Weights of a small audio embedding model: activation squared_relu, held-out accuracy 66%.
Rows from block 2 of a small audio embedding model, named by matrix and row number. Rows with one number belong to one neuron. Each number is 128 + 32 x the weight over its row's rms, rounded and kept within 0 to 255. All counts start at 0.
After each neuron's rows are labels from the 100 clips, of 14848, where the neuron reaches its highest value: "strongest on" is what is common among them. Only what is clearly more common there than usual is listed. The data: acted Russian speech (Dusha). In brackets: how many of the 100.
# fc1: MLP up (model.blocks.2.mlp.fc1.weight, 768x192), inputs 0-95
# fc2: MLP down (model.blocks.2.mlp.fc2.weight, 192x768, transposed), outputs 0-95

fc1.24 [ 77 121 128 155 153 112  94 108 160 124 126 175  76 188 147 120 115 168 135 170 120 113 114 148 108 161 110 129  97 107  60 111  94 154 116 149  83 139 108 170 125  86 173 121 119 119 164 106 147 125  80 109 120 123 103 116 146 134 112 116 104 121 137 130 140 130 135  92  93 142 128  74  95 129  70 149  85  50 176 126 175 161 144 163  59 116 109 156  76 118 191 188 139 112 203 209]
fc2.24 [105 144 154 121 145 122 172 101  98  61  88 106 102 132 121 104 105 147 106 128  47 129 111 179 142 133 148 128 104 170 115 139 127 100 141 152  35 147 147 113  87 109 158  98 140 119 201 157 157 117 119 178 108 125 148 161  75 112  94 137 116  94 178 145 117 150 141 151 146 129 143 119  80  87 123 112 174 115  96 168  99 141 172  92 166 146 113 144 169 138 101 133 167 149  47 105]
strongest on: emotion: positive (55)

fc1.490 [115 112 109 123 118 104 176 106 133 138 105 125 192 119 118 160 193 210 131 121 168 165 167  66 130  94 165 124 112 143 123  98 163 146 164  86 115 173  34 164 139 147 116 136 133 124 128 138 133 153 162 175 174 154 139 124 126 164  43 126 139 118  96 149 129 173 136  68 145 171 150 135 142 109 101  58 146  79 102 199 106  85 166  99 159  77 103 148 134 137  65 136 106 138 115 134]
fc2.490 [123 149  91 175 145 115 139 122  91 138 186 128  54 120 131 151 118 104  86  89 123 101 118 137 110 120 163 142 187 156 137 107 116 141 125 115 127 122 118 109 129 126 140 110  99 112 130  99 123  80  65 182 154 137 129 154 102 150 145 141 151 157 135 137 110 100 116 133 179  87 132  58 112 142 133 114 168 118 112 116 116 118 160 115 169  49 127  85 138 128 127 110 125 152 115 134]
strongest on: emotion: angry (54)

fc1.623 [166 116 127 126 131 173 140 146 148 131 152 169 147 134 139 128 141 107  72 149 111 102 160 163 169 100 186 104 126 166  57 134 137 113 100  92 148  67 126 199 123 121  76 108 130 150 122 131 143 125 165 103 121  81 120 136  95 120  80  69 149 189  97  68 100 151 114 103  71 100 121  90 107  95 109 113 118 143 104  87 152 125 120 104  90 108  22 122 115  97 137 120 110 135 184 113]
fc2.623 [173 176 137 139  91 140 119  87 153  72 117 110 130  96 124  66 114 135  99 155 172 137 106 104 177 107 150 152 169 150 156 101 129 136  84 170 165 116  76 134 108 126 148  67 125 105  95 107 211 149 111 124 123 134 116 137 109 103 166 136 108 135  87 105 191 134  99 137 103 163 103 146 123 137  94  86 180  89  91 105 160 169 116  87 163 133 145  97 129 107 172 153 215 162 105 133]
strongest on: emotion: angry (62)

fc1.69 [119 162 118 123  75 127 115 108 137 123 101 154  90 165 184 160  78 158 137 173 149 144 137 126  87  53 178 150 158  81 148 128 114 125 104 145 112  94 206 114 184 172 105 119 132 116 184  83  88 128 123 149 183 148 102 100 134 135 144 115 142 129 162 169 116  91 118  98 166 136 140  90 159 126 118  36 133 115 102  94 172 133 135 198 100  66 151 121 147 109 114 130 185 135 108 117]
fc2.69 [154 143  77 144 153 140 107 132  33 132 161 150 126 145 150 140 135 125 152 117 134 115 136 151 162 177 101 136  74 170 110 118 118 129  89 161  86  93 109  78  60 125 126  89  98 135 167  69  70 177 180 128 108 170 106 167 170 146 147  96  81 142 118 130 112 101 122  63 121 109  73  95 172 133 171  93 127 110  98 142  70 114 122 119 108 128 109  99 134  77 129 120 160 122 173  98]
strongest on: emotion: positive (47)

fc1.286 [139 110 123  90 107 138 172 119 174 140  74 130 135 129  97 120 112 119 124 167 111 145 116 130 155  86 165 123 152 115 113 121 147 130 123 141 119 113 133 148 108 143  66 100 159 121 178 178  54 126 116 141 143 128  94 132 127 115  59 111 117  48 104 113  69 127  75 132 140 110 171 141 151 206 150 108 168 126  96 144 147 122 157 127  88 122 109 120 128 193  38 166 108 131 103  74]
fc2.286 [133 177 161 112 110 117 139 123  88  47 116 162 113 137 103 140  82 145 152 171  91  90 135 149  75 153 140 136  85 184 158 141 119 143 162  81 121 136 157  83 101 122 172  59 126 117  87 127 129 102 131  94 107  61  79 170  63  96 121 141 144  29  88 106 142 108 147 128 126 150 118 116 115 171 104 144 206 136  92  79 138 117 141 140 108 149 132 107 139 172 132 136 112 176 122 170]
strongest on: emotion: angry (66)

fc1.732 [163 125 144 162 147 124 128 155 130 100 167  82  51 131 145  99 111 108 129 110 150 128 165 158  99  93 129  79  62 183 141 111 167 161 154 158 132 108 115 135 115 142 152 125 138 104  77 121 164  66 132 131 123  72 129 166 144  94 117 167 116 166 181 146 101 114 124 121  95  79  87 101 122  89  57 152  90 166  78 130 140  47 122 175 110 160 127 148 174  97 145 115 151  81 135 100]
fc2.732 [159 150 143 109 137 184 120 117 156 170 110 120  86  82 137 158 157  84  79 109 152 124 187 184  99  88 160 140 122  95 100  83 145 121 128 155  95 152  97 169 146 148 128 117  49 125 134 147 178 118 114 149  98  97  85  80 165 143 191 113 141 112 120 149  67 116 164 192 125 169  92 137  94 143 121 146  99 129 180  89 111  69 136 125  93 144 107 103  98 138 172 147 160 160  90 125]
strongest on: emotion: angry (55)

fc1.128 [154 107  77 130 104 108 137 135  75 151  28 194 147 135  93 105 161  78  65  92 125 109 116 125 158 107 171  87 121 129 165 171 137 115 123  86 122 159 121 128 125 140 191 162 117 121 128 102  86 122 123  96 140  98 113 166 124 110 138 100  51  69 140 163 135 205 159 124 167 147 153 162 114 138 107 169 130 180 112  96 146 119 164 149  79 130 149 120 173  86  63  99 160  84 108 101]
fc2.128 [130 172 141 176  95 100 119 102 159 140 151  92 142 231 136 125 170 122 123 112 147 118 122 120 156 127 156 147 113 111 122 137 162  97 147 128 105 137 145 117 151  84 151 118 172  88 145 146 118 123 136 143 155 154  62 139  86 121 110 152 140 184 140 150  89 167 148 153  70 151 180 154 136 162 152 174  99 100 117 145 201 130 164 105 142  65 150 139  92 189 143 122 120 122  86 137]
strongest on: emotion: angry (58)

fc1.560 [124  90 115  83 129 153 119 133 133 152  96  84 121 137  81 114 116 163 106 123 160  76 134  76 142 189 172 125  74 143 101 132 129 107 110  29 121 101 112 115 114 150 117 134 130  73 130  60 147 154 168  90 145 140 159  98 140 106 104 164 132 166 200 154 153 134 140 105  84 150  86  79 121  97 104 155 125 115 152 114 151 179 104 132  96  97  87 140 141 105 132 117 114 107 135 120]
fc2.560 [ 65 136 131 154 123  77  79  99 150 156  92 153 168  69 102 165 112  91 180 164 128 102 158  88 171 140 109 142 179 136 166 202  67  83  55  96 124 108 120 156 131 109 174  76 125 136 141 154 120 177 146 188 109 123  76 157 121 155 187 131  66 152 140 132 152 175 162 116 171 195 153  94 156  67 153 144 141 166 164 121 138  79 134  97 168 137 162 168 168 101  97 136 127 154  80  91]
strongest on: emotion: angry (58)

fc1.579 [157 147  89 119 140 159 118 166 178 178 112 109 119 126 172  98 102  67 132 203 119  95 189 128 107 130 155 134  98 151 171  98 129 107 157 114 169 100 161 133 151  93 134 152 189  54 121 117 106 120  84 159 130 150 170  76 149 141 187 175 166 140  97 111  87 123 110 122 141 153  98 156 131 129 136 130 132 141 137  97 131 126 130 137  97 173  88  62 146 125 175  77 160 180 179 164]
fc2.579 [107 109 130  88 128  82 166  80 123 138 113  75 102 135 111 104 107  81 157 159  86 125  75  81 133 143 145 159 150 175 145 129 107 105 108 166 131  54 149 103  75 149 175 110  99 161 153 139  96 108 112 207 146  67 171 104 145 132 140  79 165 146  65 158  83 103 111  28 106 148 132  98  96 114 119  92 109 142 185  63 156 102 114 112 136 147  97  68  83 104 120  87 130  97 163 131]
strongest on: emotion: angry (39)

fc1.536 [144 103  80 105 154 142 125 158 161 145  95 136  43 126 170 126 151 126 111  90 157 161 175  68 177 171 111 178 162 146 146 176 153 192 152 108 138 105 103  96 104 120 103  96 166 110  90  86  87 121  98 148 119  87 114 103 121 183  74 139 110 163  83 134 168 111 110 153 154 112 106 139 102 164 159 140 131 126  78 135 174 127 100 125 200 120 163 184 171 103 152 113 103 209 117 164]
fc2.536 [149  95 108 139 121 118 153  89 138 116 150 114 172 147 154  82 138  94 202  67 142 118 150 118  92  96 101 121  69  97 161 104 194 175 128 141 170 141 157  99 117 122  91 145  72  95 115 118 138 146 113 112  87 106 125 173 121 150  74 119 107 145 205 118 166 111 114 146 185  89 149  83 138 165 108  91  67 111 114 129 129 156 154 155 106 136 145  80 188  95 179 109 150 150 105  89]
strongest on: emotion: angry (44)

fc1.100 [ 90  63 138 144 112 128 115  65 114 149 108 190 122 107 161 130 168  82 147 123 132  94  80 113 102 178 116 123  74 142 165  95  89 162  95 165 151 122 143 137  49 148 125 147 118  89 123 150 175 143 127 101 161 117 202 118  85 145 132  85 116 162 190 116 167 162 182 118 110 132  98 138 146  98 156 132 103  74 104 152 115 140  89  93 163  85  64 151 180 158  68 141  89 184 125 101]
fc2.100 [162 144 141 140 113 114 106 136 182 162 138 101 153 111 126 163 111 143 123 152 150 156 146 107 182 121 129 145 157 130 134 119 155 115  92 159 138 178 121 132  84 130 136 145 123 107 154 152  85  84 112 149 105 124 134 117 138 121 152 113  84  59 183 116 133 127 113 118 103 155 109 107  54 132 124 107 132 124 122  88 137 107 132  82 149 102  85  97  81 223 118  73 163 138 192  68]
strongest on: emotion: positive (47)

fc1.196 [192  87 138 119 170 136 121 130 102 116 116 177  97 130 141 112 160 163 125 111 122  98 108 106 123 184 162  94 153  84 181 158  93 209 217 151  96 125 154 121 165 121 133  96 123  92 168 192 144 149 101  76 121 147 120  99 173 105 156 118 188 122 175 111 120 165 127 117 107  94 111 170  85 104 166  91 103 210 173  67 102  84 139 130 154 151 125 136 155 116  79 140 121 152 131 192]
fc2.196 [131 148  72 113 176 121 145 124  94 133 123 161 116 157 118  81 111  86 120 118 109  73 182  77 133 113 138 105 124 113 149 141  36 148 149 112 162 139 140 149 169 114 163 155 183 153 182 130 122 128  91 157 138 169 160  87 128 161 171 119  96 113 203 139 113 120  49 118 166 127 212 148  99 184 123 105 158 106 140 179 100  71 146 100 146 114 197  79 195 140 154 120 116 114 155 139]
strongest on: emotion: positive (68)

fc1.689 [153  92  84 150 184 126 148 129 102 139 110 113 142  97 119 112 130 131 130  80 144 163 173 155 110  86 126 106 161 114  91  83 175 191 135 169  91 124  76  66  98 151 108 168  53  99 126 131 127  98  95 119 101 134  84 145 179 109 158  73  81  76 148 112 169 156 136  88  86 177 140  96 165 102 108 132 159 106 112 175 113  76 107 169 110 149 117 142 101 143  99  97 131 108 104 110]
fc2.689 [144 145 100 144 108  77 145 160 163 110  76  83 177 123 148 164 148 120  79 150 137 131 124 123 193 165 162 116  82 183  58 101 101 211  69 146 135 119 114 121 119  94 114 147 103  92  79 132 153 155 128 104 142 100 129 138 163 140 103 151 184 126 149 143 152 161  24 134 161 122 136 117 109 109 112 137 144 125  86 143 131 142 120 120 140  90 116 112 142 119 207 101 134 121 100 101]
strongest on: emotion: angry (40)

fc1.193 [130 122 105 111 203  85 117 193 107 213 166  95 148 205 168 115  86 110 155 136 105 133 144  58 133 116  96 134  90  84 140 163 161 173 121 135 123 163 169 136 144 157 200 184 166 118 155 149 141 146 106  74 161 131 137  78  71 115  97  90 117  87 175  79 121 176 126 218 138 106 107 127  93 135  75 149 116 183 135 102 132 102 173 113 102 159 152 127 150 134 123 172 106 169  87 162]
fc2.193 [167 144 149  94 131 141 143 172 180 115  94 109 114 124  90 106  63 137 120  95 130 124 102  87 103 142  85  59 115 143  82 170  92  94 173 112 145 120  91 169 122  58 164 119 136  92 134 165 113 116 136 109 156  67 130  68 105 108 127  89 156  86 167 131 149 126 142 175 121 137 127 141 140 101  99 122 161 193  74 145  73  79 140 126 127 159 163 133 180 153 122 136 147 115 140 134]
strongest on: emotion: positive (38)

fc1.529 [124 169 110  89 163 105 139 129 142 133 126 101 189 156 143 201 167 124 168 157 166 135 108 155  71 140 183 155 102 146  94  93 184 174  91 188 141  77 131 162 162 109 143 141 135 118  74 136 100 116 176 110  86 128 146 119 187 106 107 137 103 173 173 156 144 141 108  85  85 108 128 119  90 129  69 147  89  95 145 133 140 134 198 143 120 102 127 116 117  52 152 153 178 101  63 118]
fc2.529 [147 116 189 167 133 142 156 100  60 121 136 107 138  88 119 145 145 103 159 118 101 123  76 144 134 140  94 129  81 119 131  93 146 111  97 102 150  98  55 113 140 193 137 133 165  90 124 148  79  85 169  88 155 112 129 128 149  62 120 110 180  83 116 171  96  76 138 134 132 152  89 157 122 109 140  99 108 100 115 137 134  76 132 102 209 138 174 107 105 159 137 143  80 159 107 145]
strongest on: emotion: positive (43)

fc1.765 [130 122  73 161  57 165 128 120 112 138 150 146  81 140 141 129  91 112 165  94  77  71  98 102 152 119 138 123 139 103 120 104 109 122  76 112 176  96 183 148 118 165 185  69 135 129 138 118  62 101 175 120 164 103 149  87 150  96 134 116 116 150 170 133 164 133 132 131 132 100 114 128 157  69 121 106 144 155 109 123  77 116 140 200  58 161 164 113  47 118  91  91 194 184 152 147]
fc2.765 [117 125  93 134 133 156  65  93  96 106 131  89 108  99 106  85 119 111  97 120 106  62  85  94 145  85 137 135 169 102 118  99 161 141 174 157  96 155 138 129 161 162 130 119 133 122 147 156 131 105 120 115 154 171 124 125 179  94 141 103 126  99 138 130 122 147 172 135  84 163 113 115 125 134  65 141 144 130  44 158 144 154 178 117 190  91  96  78  69 108 192  95 114 122 160 179]
strongest on: emotion: positive (50)

fc1.600 [133 106 148  94 125 110  87 151 192 151 108  99 116 124 116 119 166  77 131 163  97  99 143  99 111 113  71 166  80 177 131 201 141 169 142 119  95 171 112 178 161  81 125 107 137 145 167 129 137 137 146 127 152 158 118 163 184 169  99 165 161  75  98 155 146 141 118 125 124  77 112 125 151 148 134 104 128 168 104  17  75 103 136 117 157 113  92 158 143 134 152 107 152 141 219 107]
fc2.600 [130 180 135 137 142  87  84  88 106 118  88 165  83 134 116 105  63  65  88  79 105 113 124 110 134  95 101 112 189 214 136 169 147 121 159 156 147 125 142 151 121 119 140 121 135 130  82 115 168 141 144  58  94 105 121 127 130 122 112 105 152 148 162 133  99 165 125  90 153 130 112 113 162 166 156  93  85  71 155 155 143 118 156 126 156 112 202 124 111 114 171 144 138 153  58 139]
strongest on: emotion: angry (53)

fc1.387 [119 101 108 152 121 112 119  97 161 190 158  89 110 168 126 109  89 131 199 160 171 132  99 162 163 118 105 135 139  74 161 181  93 191 141  91 138 168 136 126 145 197 146 155 133 144  87 119 102 157 131 136  98 148 101 129 168 139  79  98 160 147 151 159 113 137 134 108 132 141 135 162 160  97  73 107 174  84  99 138 144 111 173  91 162 143 216 128 153 137 190 132 133 149 112 168]
fc2.387 [134 109 108 115 118 121 148  99 173 119 128 154 114 154  80 122 139 163 122 124 103 146  96 132 173  80  82 115 175 113  97 128 113 104 145 148 155 172  93 153 159 121  93 135 149 144 132  97 125 121 137 127  97 149 126  95 130 122 102  74 124  85 163  82 174 129  73 151  76 161 145 109 135 173 174 125 131 180 126 172  66 116  98  73 128  79 152  98 135  91 139 117 147  97  94 130]
strongest on: emotion: angry (42)

fc1.766 [155 161 117 134  75 105  93  89 183 107 128 144 122 155 134 132 153 130  88 169 107  87 114 125 101  58 123 119 174 203 175 180 132 122 126  61 134  99 102  98 154 112 142 114 164 117 116 129 121 126  65 140 179 111  43  90 151 151 123 132 133  98  69 124  88 125 104 183 174 142 125 141 121 103  89 100 106 123 134 132 130 125 171 116 105 113 114 155 142  95 144 131 175 134 147 152]
fc2.766 [127 126 170  75  95  51 132 139 105 118 133 127 143  94 118 119 142 102 152 129 159 169 171 136 129 130 113 191 136 123 133 132 149 170 152 152 176 126  93 184 166 146  63 101 162 137 187 112 163  78 140  67 126 137 190 116 117 112 170 109 121 116 131 124 104 136 171 114 119 116  68 194 148 116 120  90 141 104 118  92 139 128 126  46 152 128 160 116  69  81 130 147 113 164 160 103]
strongest on: emotion: positive (39)

fc1.524 [ 66 105 125 109 147 107 159 167 165 124 114  89 168 117 132 125 128 105  75 126 139 138 107  92 103 165 145 131  77 143  49 127 146 143 173 142 165 144 110 168  72 139 128 139  91  96 158 143 102 139 114 119 148 148 133 142 135 113 166 128  77  41  79  96 166 128 142 141 122 139 146 139 184 133 182 163 112 145 166 106  75 114 131 102  90 177 167 131 171 149  88  90 184  70  43 121]
fc2.524 [149 143  39 134 132 140 108 139  43 115  71 114 108 137  90  77 154  73 138 130 126  87 138 115 111 135 157 100 133 150 109 132 102 148 108 138  97  79 158 154 150 141 127 120 169 123  85 101  93 148  74 122 147 120 177 137  97 108 117 154 151  82  22 143 155 124 214 173 100 154 168 136 144  68 127  95 112 129  67  91 171 107 146 117  89 143 134 107 182 153 113 161 124 134 126 169]
strongest on: emotion: angry (43); emotion: positive (39)

fc1.744 [111 141  65 142 143 175 127 116 129  90 167 131 116 163 123 104 137 143 148 115 166  60 106 107 168 154 131 131  73 140 178 150 130 153 184 112 192 148 104 125  96 119 156 119 171 135 113 126 126 145  83 167 101 125 178 184  32  90 123 132 171 144 170 152 185 106 141 131 148 119 106 181 167 142 133 122 115 117 131 100 169 146  98  66  57 147 177  96 125 202 152 200  58 137 168 110]
fc2.744 [115 142 105  62  68  78 131 147 152  65 111 125  51 146  89 190 140 137 129 127 138 128 120 132 154  51 122 171 103 134  74  95 106 116 104  99 122 124 183 135 111  84 132 126 205 129 109 180 154 110  97 167 130 121 138 105  69 108 122 123 166  91 161 147 155 134 141 152  88 150 152  80  54 115 171 120  80 132 154 119 143 112 163 110 189 107  49 144 139 124 124 128 186 141 126 145]
strongest on: emotion: positive (42)

fc1.241 [144 173 158 126 129 129 162  94 146 161 112 188 117 130  94  76 124 105 164 146 111  88 115 118 120 124 133 130 106 160 148 173 148  98  91 139 132 128 202 114 117  68 111  75 106 125  64 118 158 125 101 118 122 139 169 152 159 144  92 121  84 170  89 109 140 161 146  72 137  91  98 139  88 102 109 127 179 109  90 190  70 131 179  93 136 165  88 158 151  56 155 145 107 123 127 145]
fc2.241 [115 149 109  80 124 125 103 113 120 165 167 148 112 155 181 161 118 136 173  92  83 129  99 132 154 113 172  70 127  84 129 190 133 150  74 140 166 167 161 130  91 114  96 124  68 115 113  80 112 115 129  97 149 113 151  68 118 101 124 153 130 138  84 139  95 122  90 167  84 130 181 112 109 117 162  91 101  88  93 120 117 121  78 156 189 163 127 100  71  46 121 178 120 163 106 109]
strongest on: emotion: positive (43)

fc1.60 [139 163  95 140 127 112 156 131 132  97 130 133 117 146 133 112 108 144 157 110 139  92 117 159 145 154 199 141  66 105  87  83 177 103 103 161  66 153  85 205 138 104 131 153 105 141  89 123 110  68 104 130  87 136 107  85  87  80 132 145  92 173 118 111 109 149  94 125 141  90 107 103 154  96 102 142  74  62 146 147 130 180 167 149 115 175 165 143 153 111 118 135 153 156 151 193]
fc2.60 [ 97 107 159 128 117 176  78  82  67 105 135 102 137 124  91  78 137 183 168  54 115 134 131  89 138 110 101  76 159 125  78  97 188 155 107 113 113 123 141  77 143 126 142 114 141 116 123 141 217 122 130  91 137 145 116 169 105 134  89 142 143 117  97 144  94  87 165 165 102  90  66 167 142 142 120 126 148 152  74 174 115 167 118 121 125 115 145 116 152 137 186  61 153 120  43 178]
strongest on: emotion: angry (48)

fc1.559 [113 137 106 160 156  71 140 141 158 129 146 132 100  85 137 161 135 165 150  97  89  78 115 118 175 103 164  75 127 159 134 118 164  84 140 112 105 149 153 200 139 167 133 148 161 111 132 137 128 134 117 124  74  13 113  91  89 139 123 138 165 122 132 183 145 161 107 152  84  98 103 129 149 103 103 143 123 107 153 114 170 181  75 107  52 163 165 103 141 108 126 106 188 157 195 134]
fc2.559 [ 97 130 128 148 126 192 120 107 130 140 107  76 142 113  95  80 105 107 113 120 120  85 144 134 157 104 131 145 144 150 117 145 135 129  98 112 158 156 146 150  73 166 128 153  59 160 158 180 152  60 144  88 157 200 114 124 161 120  60 191 174 133 103  91 142 161 109 105  89 126  67 109  84 105  79 156 140 155 100 156 165 136 118 125 120 154 129 153 110 116 137  69 118 146 172 112]
strongest on: emotion: angry (66)

fc1.82 [ 91 181 121 159  94 143 140  89 135  73 115 102 122 135 126  99 116 110 159 124 155 110 121 139 114 126 132 100  63  92 125 111 145 159 128 125  99 102 161 151 106 121 117 116 108 105 173 113  90 119 144  92 108 111 186 116 120 139  95 129 100 137 183 203 119  94 131 120 154 131 110  84 128 150 124 147  79 135 125 113 133 139 110 109  69 115 154 132 192  81 125 167 103 165 139 145]
fc2.82 [144 126 107 129 128 122 129 122  65  70 111 129  71 138 133  86 141 148 198 103 120 177 173 114 162  57 106  76 184 107 122  89 131 178  83 118 135 167 139 148 135 132 174 124 171 189 131 119  87 175 121 182 111 104 139 130 137 129 171  95 152 146 151 100 145 126  88 180 107 172  94 117  87  70 100 119 143 129 103 121 138  90  82 101  93 112  87 102 139 166 110 112 217  98 112  86]
strongest on: emotion: positive (41); emotion: angry (38)

fc1.72 [104 100 123 133 130 115 133 170 108 137 124 151 136 149 178 120 127 128 158 117 148  43 168  85  99 182 116 118  91 108 190 123 120 132  96  91 132  55 136 157 161 148 147 103 154  98 181 128 197 146 155 161 125 136  69  97 147 140 158 178  89  89 219 151 153 106 158 113 120  86 114 136 122  85 125 143 156 170 102 202 131  92 165 175 157 107 130 100  79 155 109  84 109 186 108 126]
fc2.72 [203 176 129 168 126  98 163 110 139 168 175 112 115  91 120 127 163 138 136 160 109 151  71 110 107 129  90 182 132 109 142 106  77 104 126 143 126 144 190 105 156 123 198 152  85 104 147 121 109 109  53  94 153 194 114 146  97  98 147 174 107 124 176 131 172 115  78 184  87 197 106  91 100 123 120  66 147  85 124  90 167 103  92  74 162 121 151 140  85 182  94 134  81 137 121  91]
strongest on: emotion: positive (42)