A small audio embedding model, trained from scratch: waveform 16khz input, 7800 steps.
Rows from block 2 of a small audio embedding model, named by matrix and row number. Rows with one number belong to one neuron. Each number is 128 + 24 x the weight over its row's rms, rounded and kept within 0 to 255. All counts start at 0. Numbers have three digits each.
After each neuron's rows are labels from the 100 clips, of 14848, where the neuron reaches its highest value: "top examples" is what is common among them. Only what is clearly more common there than usual is listed. The data: acted Russian speech (Dusha).
# fc1: MLP up (model.blocks.2.mlp.fc1.weight, 768x192), inputs 96-191
# fc2: MLP down (model.blocks.2.mlp.fc2.weight, 192x768, transposed), outputs 96-191

fc1.53:125107098159144202148113139133164119179141105115130171164089141152104153145098092142101137138144168145102102136157155116131118114130144106146119127144138162099127119081116118109157103111129145096107118140116092128135137118151119125146087128161121143144085084137157083154126113140150130068
fc2.53:079119111108171114142139132110139148147133151117131096134123173117122133121088110138147133168111110085087144142087151135134102086168126125113171143114111116103100138135121093159118154079129115086108185139137147106115149114111140100137133141104090133126088129138177142117120140147106136100
top examples: emotion: sad

fc1.482:142155145088123149133156159106148091114083114124146098083166121166115106151129079107135129105151136115126141147116109092108156159124146179127153112153137118096127152155124143135173143095125140146146128166109109135149090154164085142118149119129113132151133090124107160127069117145134152080
fc2.482:121078148156109116178111136101120145134110152103086128091129088123117149115139136135154124101165124133144172136090142155106131164167158141178131104112125164131108112140110103138114108140129127132120103166115094118121084152124104129140088127165132142151146142129120120121103169087084156081
top examples: emotion: sad

fc1.170:153165136117115108139136160172132127110119128132131114115153153118125079121143145133107162119146149091148144120145093124129122099155163120116109133123135103126122109147185128116187143106131137153147120136155123132138136132087137116090164109175136138119110148125215124113144118144132095124
fc2.170:112110140109147128136134158166119152086113183126104159082160109117107107140123132138143078182125121117154143137130171107121098113107098106095094124127114144154114115167157159089138110121093134128087140125114127138175113147174146137158163145103193126144147096116139175156139151150120127161
top examples: emotion: sad

fc1.529:127173132140101111111108123109130141135106092160114140136153094115126097097075123091108099171135139095112117144158172103104104144152148150124138155140136148093161179102141109142127165140104172135166144137100148089149136128140133157100110116129137099129095111120147119110151127146109082106
fc2.529:141152105128123159108171146088086135114138101092156132117124193108120119128115124124118167182137127142117146151125152110116134174150099109132143129152111141178165094129117133128129137086113150143126145165066089136168148129124102107080128148115164131131139136113111129081105152093156095088
top examples: emotion: positive

fc1.235:108159129121104120105134131089100131118119164137121152127124153145089143131104143122115089111113115136127172125121140145085126130140097077103112151152144147130127119104108110154112097170179143123126131118107109127137096159099102096096089094113161102139129172158144132101159151155118120134
fc2.235:138119154136118097133125087079132107117117143156141167127146148116165130119122142142139149098175130126167119139131113127123106158142116129143145137103176090128116122203142153129129110140147112117135134116140118153132140142114165122178164097141132126109116145144161141169161134137127114119
top examples: emotion: angry

fc1.157:110133119106141160130105076107144130127070141112159157139099137108150100124137123131128122113136128128131124164143095117136135137098076158178154190191057155144109111133100103133134126108056125196088126142125137096153130112130122133199113121144150099128106145133167096145117126108096086145
fc2.157:147161125115120115137139140098122148140117085173128069120075106128100136091116109134110140128129142125127160095116137109135166123129170135117169135114131183127095125155101155105153092109102157144060124125118106115140133127100109092158147096111162102164147124124160127153120140107155152142
top examples: emotion: neutral

fc1.378:094107162150172110144110128196158111135141174124113131137167104146104135129142171117121114107130150066160116131146091114135121125115142135181117158133032117158174144107137101138159098108100145153118150131162102122130129106121107117104092138159113124177125146131139135124167084127117150124
fc2.378:127167157123163108098127127190124112186133132112076094154146098101134117124188109133106145132152127108147132146129136140108115142134107105151112130102159133146125136137119109149116158149139140116152182101134128103132142135124128144150132113075123089158122131107044179135106107132107109143
top examples: emotion: neutral

fc1.566:106139131117111111156133145125092128113139155142138111151099122126180113121111101120083164112143079128151114174132112144089130138132162101093150122110147161110116150089168128127188121141140163097096099148154149147153117148124103099106137068146149118067116137145117164106103120118124113126
fc2.566:138113130113098119136077156143155156120125111116134128126142152101125162127129125169113055156083142156152125138166105128139134156148109098122120111109136089125111140129091139112130159131149104144133099136141138083155121058136124112121102117127116163139133113079140095096094179173133102107
top examples: emotion: sad

fc1.570:110086132123100126127133119146143120157140139135132134098162144107161138121140155132144123132171122148116130089110135091127112113173158108127126092116128142128129164155149133136095105139122104116136118156083103168125121133097129084125097130108111103145164121111120165178121139134116124101
fc2.570:127124128103150107086167116145169157076096104087144127117130140139160128151137130094093134108095156140105100110122142136132113167073093127154135138138105128177116191117141140144143145116105129113129109101150113108104173130151142093141146114146158144166136150156155137106158092118107099134
top examples: emotion: sad

fc1.610:117126095151168102133123122094123084100140117115160159129107142137148131125103116123145162162133121096148169125123143178182126114155135091117150113097117132130118150129169067112086158129159146071087115139138132111177115114139093119142142135138186136134115088161123154131133125103133106136
fc2.610:130115159148139102112102096121098117157154204165129131103120143133093145125163099176137129066130083145118178108128078144124165131116128156135102130133130146111109118096110100149156136138118111083177078121120121135131110141071109158126126140125149155119101117095097112118107109148146127137
top examples: emotion: positive

fc1.398:099125147134133155116097129124168116137160112183129129112142114108104144133119143159150097085152148148089153094144104125119146161155087121092109129161164145090128115107108160159169108104156121068134108165122131148160131144119075087072124149150134125143113150144151115162111141116113076106
fc2.398:117097110140155133100104161139147114143098154134125112109144089160122133130166096096128089166143178167170140145084133102150141164120145105148169151144133163164132105151121156191127103133090106127134142132121105127135134128137112144171121144145135088136116165133090116172122123158144082119
top examples: emotion: sad

fc1.624:150114122131100125134129102151145111128085122109092135119147101124083090129116109210152120134120123147114130120130087105147104117147106102112114102104122143126143128128141137147136142140185106138111119117095103129126112130107158100152128090144127170117139061129139103128150132091186155114
fc2.624:088150093145068112152150140148167193115084137123125142113143093139105165109135151159136119145152091146113087129105150104102114089115138100103128150143127147142131103121105123123094105132131138100100154105155103127092155135110104117052127141112153115130140100093109128121143106090090136156
top examples: emotion: sad

fc1.536:107129078090149127117193098142165115126122168113104151169095147136102140122108144099097108114128133109125127095139137137130124082149123120099131140141089116138119097143141156083145104106165165122115114118138096104112146101102127086165173127141121112108175122128139149108109137132109137102
fc2.536:113089135108125108152139109114136172149118135151137140162139153135075095142173131090159134108116089086085103094108109122093110132123070113116103122135132091140105159112106129154098121100123099154153104105126135164102107113157161139105121097117108138082101132092083152117113113121118105121
top examples: emotion: angry

fc1.440:121121117159163181099118103097094147080112134136131129113090118117140113139111096139140136117136123108125141142123169099122150159138123101109147121111153117123117175097135146138104149133152120148112127200110113140116145137117086102125107107094116107125084091170161086094148111126136169140
fc2.440:121160138134112130138107097145097099177145130156141113159120124107121128102098119112125183149147132105106185157100110115117125093161125145100153139160124093090118113191147107175099105146107134169117146133110172155128101105117135111101154126148100111098101115154144143137093113133118179135
top examples: emotion: sad

fc1.71:112129135133107148113177109154140174145123156113107124155096154131163135147128109111101104119134141112132115095171092143157159160158076170120169161141116073124108142148125162132134162118149144093107127138157118090073132181119164123135135116119106142080132145117134081107138100148123124115
fc2.71:066127109129133103120132103126100103101120108135111084105109111150075157136129103149091147124098142148153078135144114100143152115153115118152093129142136110090119172136163102119114129100122121147147126095132147114099126164167151105123144084094141106126133104130131124132115091136106083128
top examples: emotion: angry

fc1.132:140155133154150117137149133102141121097150132116100147116123067138140114163107119080102152137092178126145147157127111150104166081111153167139137136102120109138117144193163099138107154115119152139127122139118134137138147138121125159157112121097096101116161119091134121161160134163101111089
fc2.132:152128123106163129160109140154135169157132146120142128111100127148135169119124114121123141087161117139124138131140123141118133128113115150174100068095097139138152147161144124134088128133127145144110156090108103091118172140087127140133131134179157134100133143191112102132119135111128121137
top examples: emotion: positive